config.toml
image_size = 64
vocab_size = 4585
encoder_norm_position = "pre"
epochs = 12.6
weight_decay = 0.1
Rows from block 6 of the image encoder, named by matrix and row number. Rows with one number belong to one neuron. Each number is 128 + 24 x the weight over its row's rms, rounded and kept within 0 to 255. All counts start at 0. After the name is the row's rms in percent of the matrix's.
# gate: MLP gate (encoder.blocks.6.mlp.gate.weight, 256x96), inputs 0-95
# fc1: MLP up (encoder.blocks.6.mlp.fc1.weight, 256x96), inputs 0-95
# fc2: MLP down (encoder.blocks.6.mlp.fc2.weight, 96x256, transposed), outputs 0-95
gate.9 105 [109 116 135 108 146 153 142 122 147 125 105 138 150 118  93 103 119 157 141  99 133 128 102 160 153 124  73 159 162 113 150 106 101 144 127 107 138 119 139 108 128 147 132 105 154 122 157  97  98 155 108 142 158  98 151 142 187 182 103  81  86 128  99  90 114 138 184 116 146  97 138 121 119 110 115  97 145 120 114 148 136 117 150 152 141 126  93 145 140  84 156 118 110 147  90 116]
fc1.9 109 [115 142 103 149 131 153 152 148 168 106 125 155 120 107 117 105 131 121 118 159 157 115 185 121 111 106  98 144 132 134  79 137 134 150 159 124 130 118 174 142 124 146 132 152 122 151 112 145 113  65 109 154 132 166  88  91  59 142 136 100 143 149 145 119 114 147 134 101 120 115 122 101 131 132 137 153 143 114 167 104 113  91 108 107 116 136 110 146 134 114  76 151 148 157 137  80]
fc2.9 102 [124 121 119  97 136 101  89  94 142 115 106 111 146 164 111 141 134 124  98 130 131 173  95 123 137 144  80 147 129 109 133  94 121 141 134  94 117 108 118 158 130 184  99 150  75 136 128 112 119 143 135 124 120 129 161 146 147 114 115 141  97  94 154 101 127 138 159 103 118 109 117 158 128 158 162 152 143  93 129 127 162 112 135 161 110  93  88 103 125  91 135 100  53 140 138 146]
gate.10 086 [127 137 107 129 143 157 133 143 156 156 118 136 192 159 156 128 185 113  87 149 147 149  98  70 131 110 184 113  97 138 160 145 130 132 114 102 139 168 150 123 130 148 115 120 149 111 150 153 113 111 117 126 135 144 106 145 145 104 170 110 151 144 117 158 157 142 135 114  97 134 131 111 145  98 119 154 151 123 125 114 127 157 156  94 107 110 124  66 146  92 143 119 172 117 115 143]
fc1.10 088 [144 109 136 147 155 100 148 117 169 120 186 131 142 138 125 145 122 102 143 140 175 150 104 166 131 117 160 164 123 144 169  92 121 152  95 133 107 126 146 186 116 144 113 131 141 123 155 116 117 138 150 137 128  83 124 130 137 118 174 132 123 131 105 125 137 130 110 115 137 115 146  96 127 152 139 149  88 118 128 141 162  98 119 156  82 138 149 146  46 143 124 156 107 130 155  89]
fc2.10 088 [135  92 132 123 152 122 166  93 100 112  93 149 148 148 112 122 144 172 111 123 160 111 108 130 152 113  87 108 129 136 117 120 146 126 103 158 129 119 155  86 118 154  91 109 123 150 129 116 125 159  91 137  96 123 107 145 170 123 133 132 148 102 107 149 151  79 120 156 107 146  76 136 116  63 111 107 157 135 109 116  95 157 160 178 145 124 140 118 165 165 108 123 121 129 120 157]
gate.11 099 [107 134 133 109 156 171 133 136 122 112 125  68  76 139 118 107 136  88  94 134 109 164 151  98  88 127 153 159 134 124 145 105  84 125 119  92 132 108 151 141 134 129 140 161 163 121  93 123 123 144 158 140  82 121 103 117 133 141 119 157 143 116 108 104 130 158 159 175 124 103 124 123 113 118 138 129 156 161 149 149 107 189 120 102 153 143  96 126 161 124 143 160 164  96 140 116]
fc1.11 102 [101 149  98 171 134  99 104 163 117 108 137 131 124  98 111 152 158 136 123 104 164 116 139 167 117 145 113 113 115 114  98 148 108 109 133 122 145  82 147 163 113 146  94 172 143 193 147 116 157 177  93 128 153 135 155 124 155  89 118 155  84 121 142 158 115 130 129 116 150 102 100 150 156 125  96 164 164  91 114 161 120 121 106 122 125 147 125 112 107 141 148 154 112 105 117 127]
fc2.11 091 [119 166  74 139 100 147  89 105 125 104 118 170 146 126 125 157 131 115 110 136 132 110  99 124 110 123 123 145 145 101  98 156 220 160 116 124 105 128 131 103  99 139 106 127 127 112 130 124  85 148 114 158 197 137 139 122 164 121 153  95 132 115 136 132 112 104 139 119 149 140  70 107 157 166 122 133 129 132 136 103 147 119 109 147 148 114 150 110  87 144 114 149 121 142 149 145]
gate.12 095 [107 121 115 165 144 134 131 170 133 153 101  94 133 146 136 118 115 117  91 104 145 100  63 118 135 125 171 130 110 159 127  95 143 164 125 141 184 139 129  90 114  97 138 109 133 126 187 163 157 142 140 111 121  89 160 128  97 121 158 111 135 111 143 148 123 165 115 146 138 144 138 155 111  91 105 115 121 120 155 126 127 173 119 143 159 141 141 151 125 147 158 124 117 157 162  78]
fc1.12 098 [148  53 133 145 148 169 160 108 112 153 142 168  74 146 148 125 153 171 108 132  95 174 113 155 115  91 133 115  99 146  85 160 152 140 138 149 134 130 172 116 128 103 143 141  88 166 171 112 137 117 153 135 150 153 123 106 112 143 147 128 120 157 143 117 144 136 146 138 116 118 158 157 122 101 128  94 133 126 151 153 158 133 123 137 161 139 163 109 135 120 119 105 138 132 165 109]
fc2.12 098 [200  97 103 114 123 122  80 143 149 107 127  97 106 116 130 110 178 100 170 157 105 122 136 167 145 121 124 133 114 112 134 100 140 121 115 134 136 123 135 165 136 151 134 125 135 143 121 129 110  85 111 158  98 142 185 121 142  96 108 120 146 142  98 137 110 157 114 101 120 122  78 126 120 120 116 126 117 152 106 113 134 144 175 181 137  81 140 151 150 137 120 155 111 153 101 170]
gate.13 103 [116 119 121  83 131 141 114 110 100 111 134 114 135 124 165 164 126  74 138 162 135 125 146 127 165 115 149 153 128 162  95  67 147 126 140 151 107 112 109 169 146 127 153 115 161 165 110  89 134 151  99 123 166 144 116  96 130 116 158 146  95  49 111 125 158 129 149 135 154 121 109 133 109 132 117 185 154 145 113 135 104 117 125 149 125 136 154 148 136 161 151 125 142 147 109 127]
fc1.13 104 [116 110 138 160 135 118 152 140 113 180 133 111 105 132  94 105 124 159 119 129 100 120 120 127 136 131  78 114 186 132  76 168 114 155 107  75 166 131 153  92 120 110  96 102 128 109 148 148 129 112 190 127  74 151 139 158 136 108 131 126 126 158 163 159 109 123 158 145 111 121 101 110 144 125 166 121 110 118 131 154 120 119 103 106 126 112 126  91 141 113  96 131 128 152 140 163]
fc2.13 102 [130 139 117 131 105  86 131 152 138 120 123 180 134 148 145 124  97 125 102 126 120 168  86 122 107 135 146 133 120 150 179 172 128 122 150 118  74 119 128 150 108 156 116 150 119 112 140 150 116  86 127 150 117 131 141 110 138  88  77 149 151  90  90 120 100 127 144 153  86  96 112 136  98 108 132  83 119 125 174 187 148 135 133 115 114 119 135 123 132 142 151 153  80 118  97 129]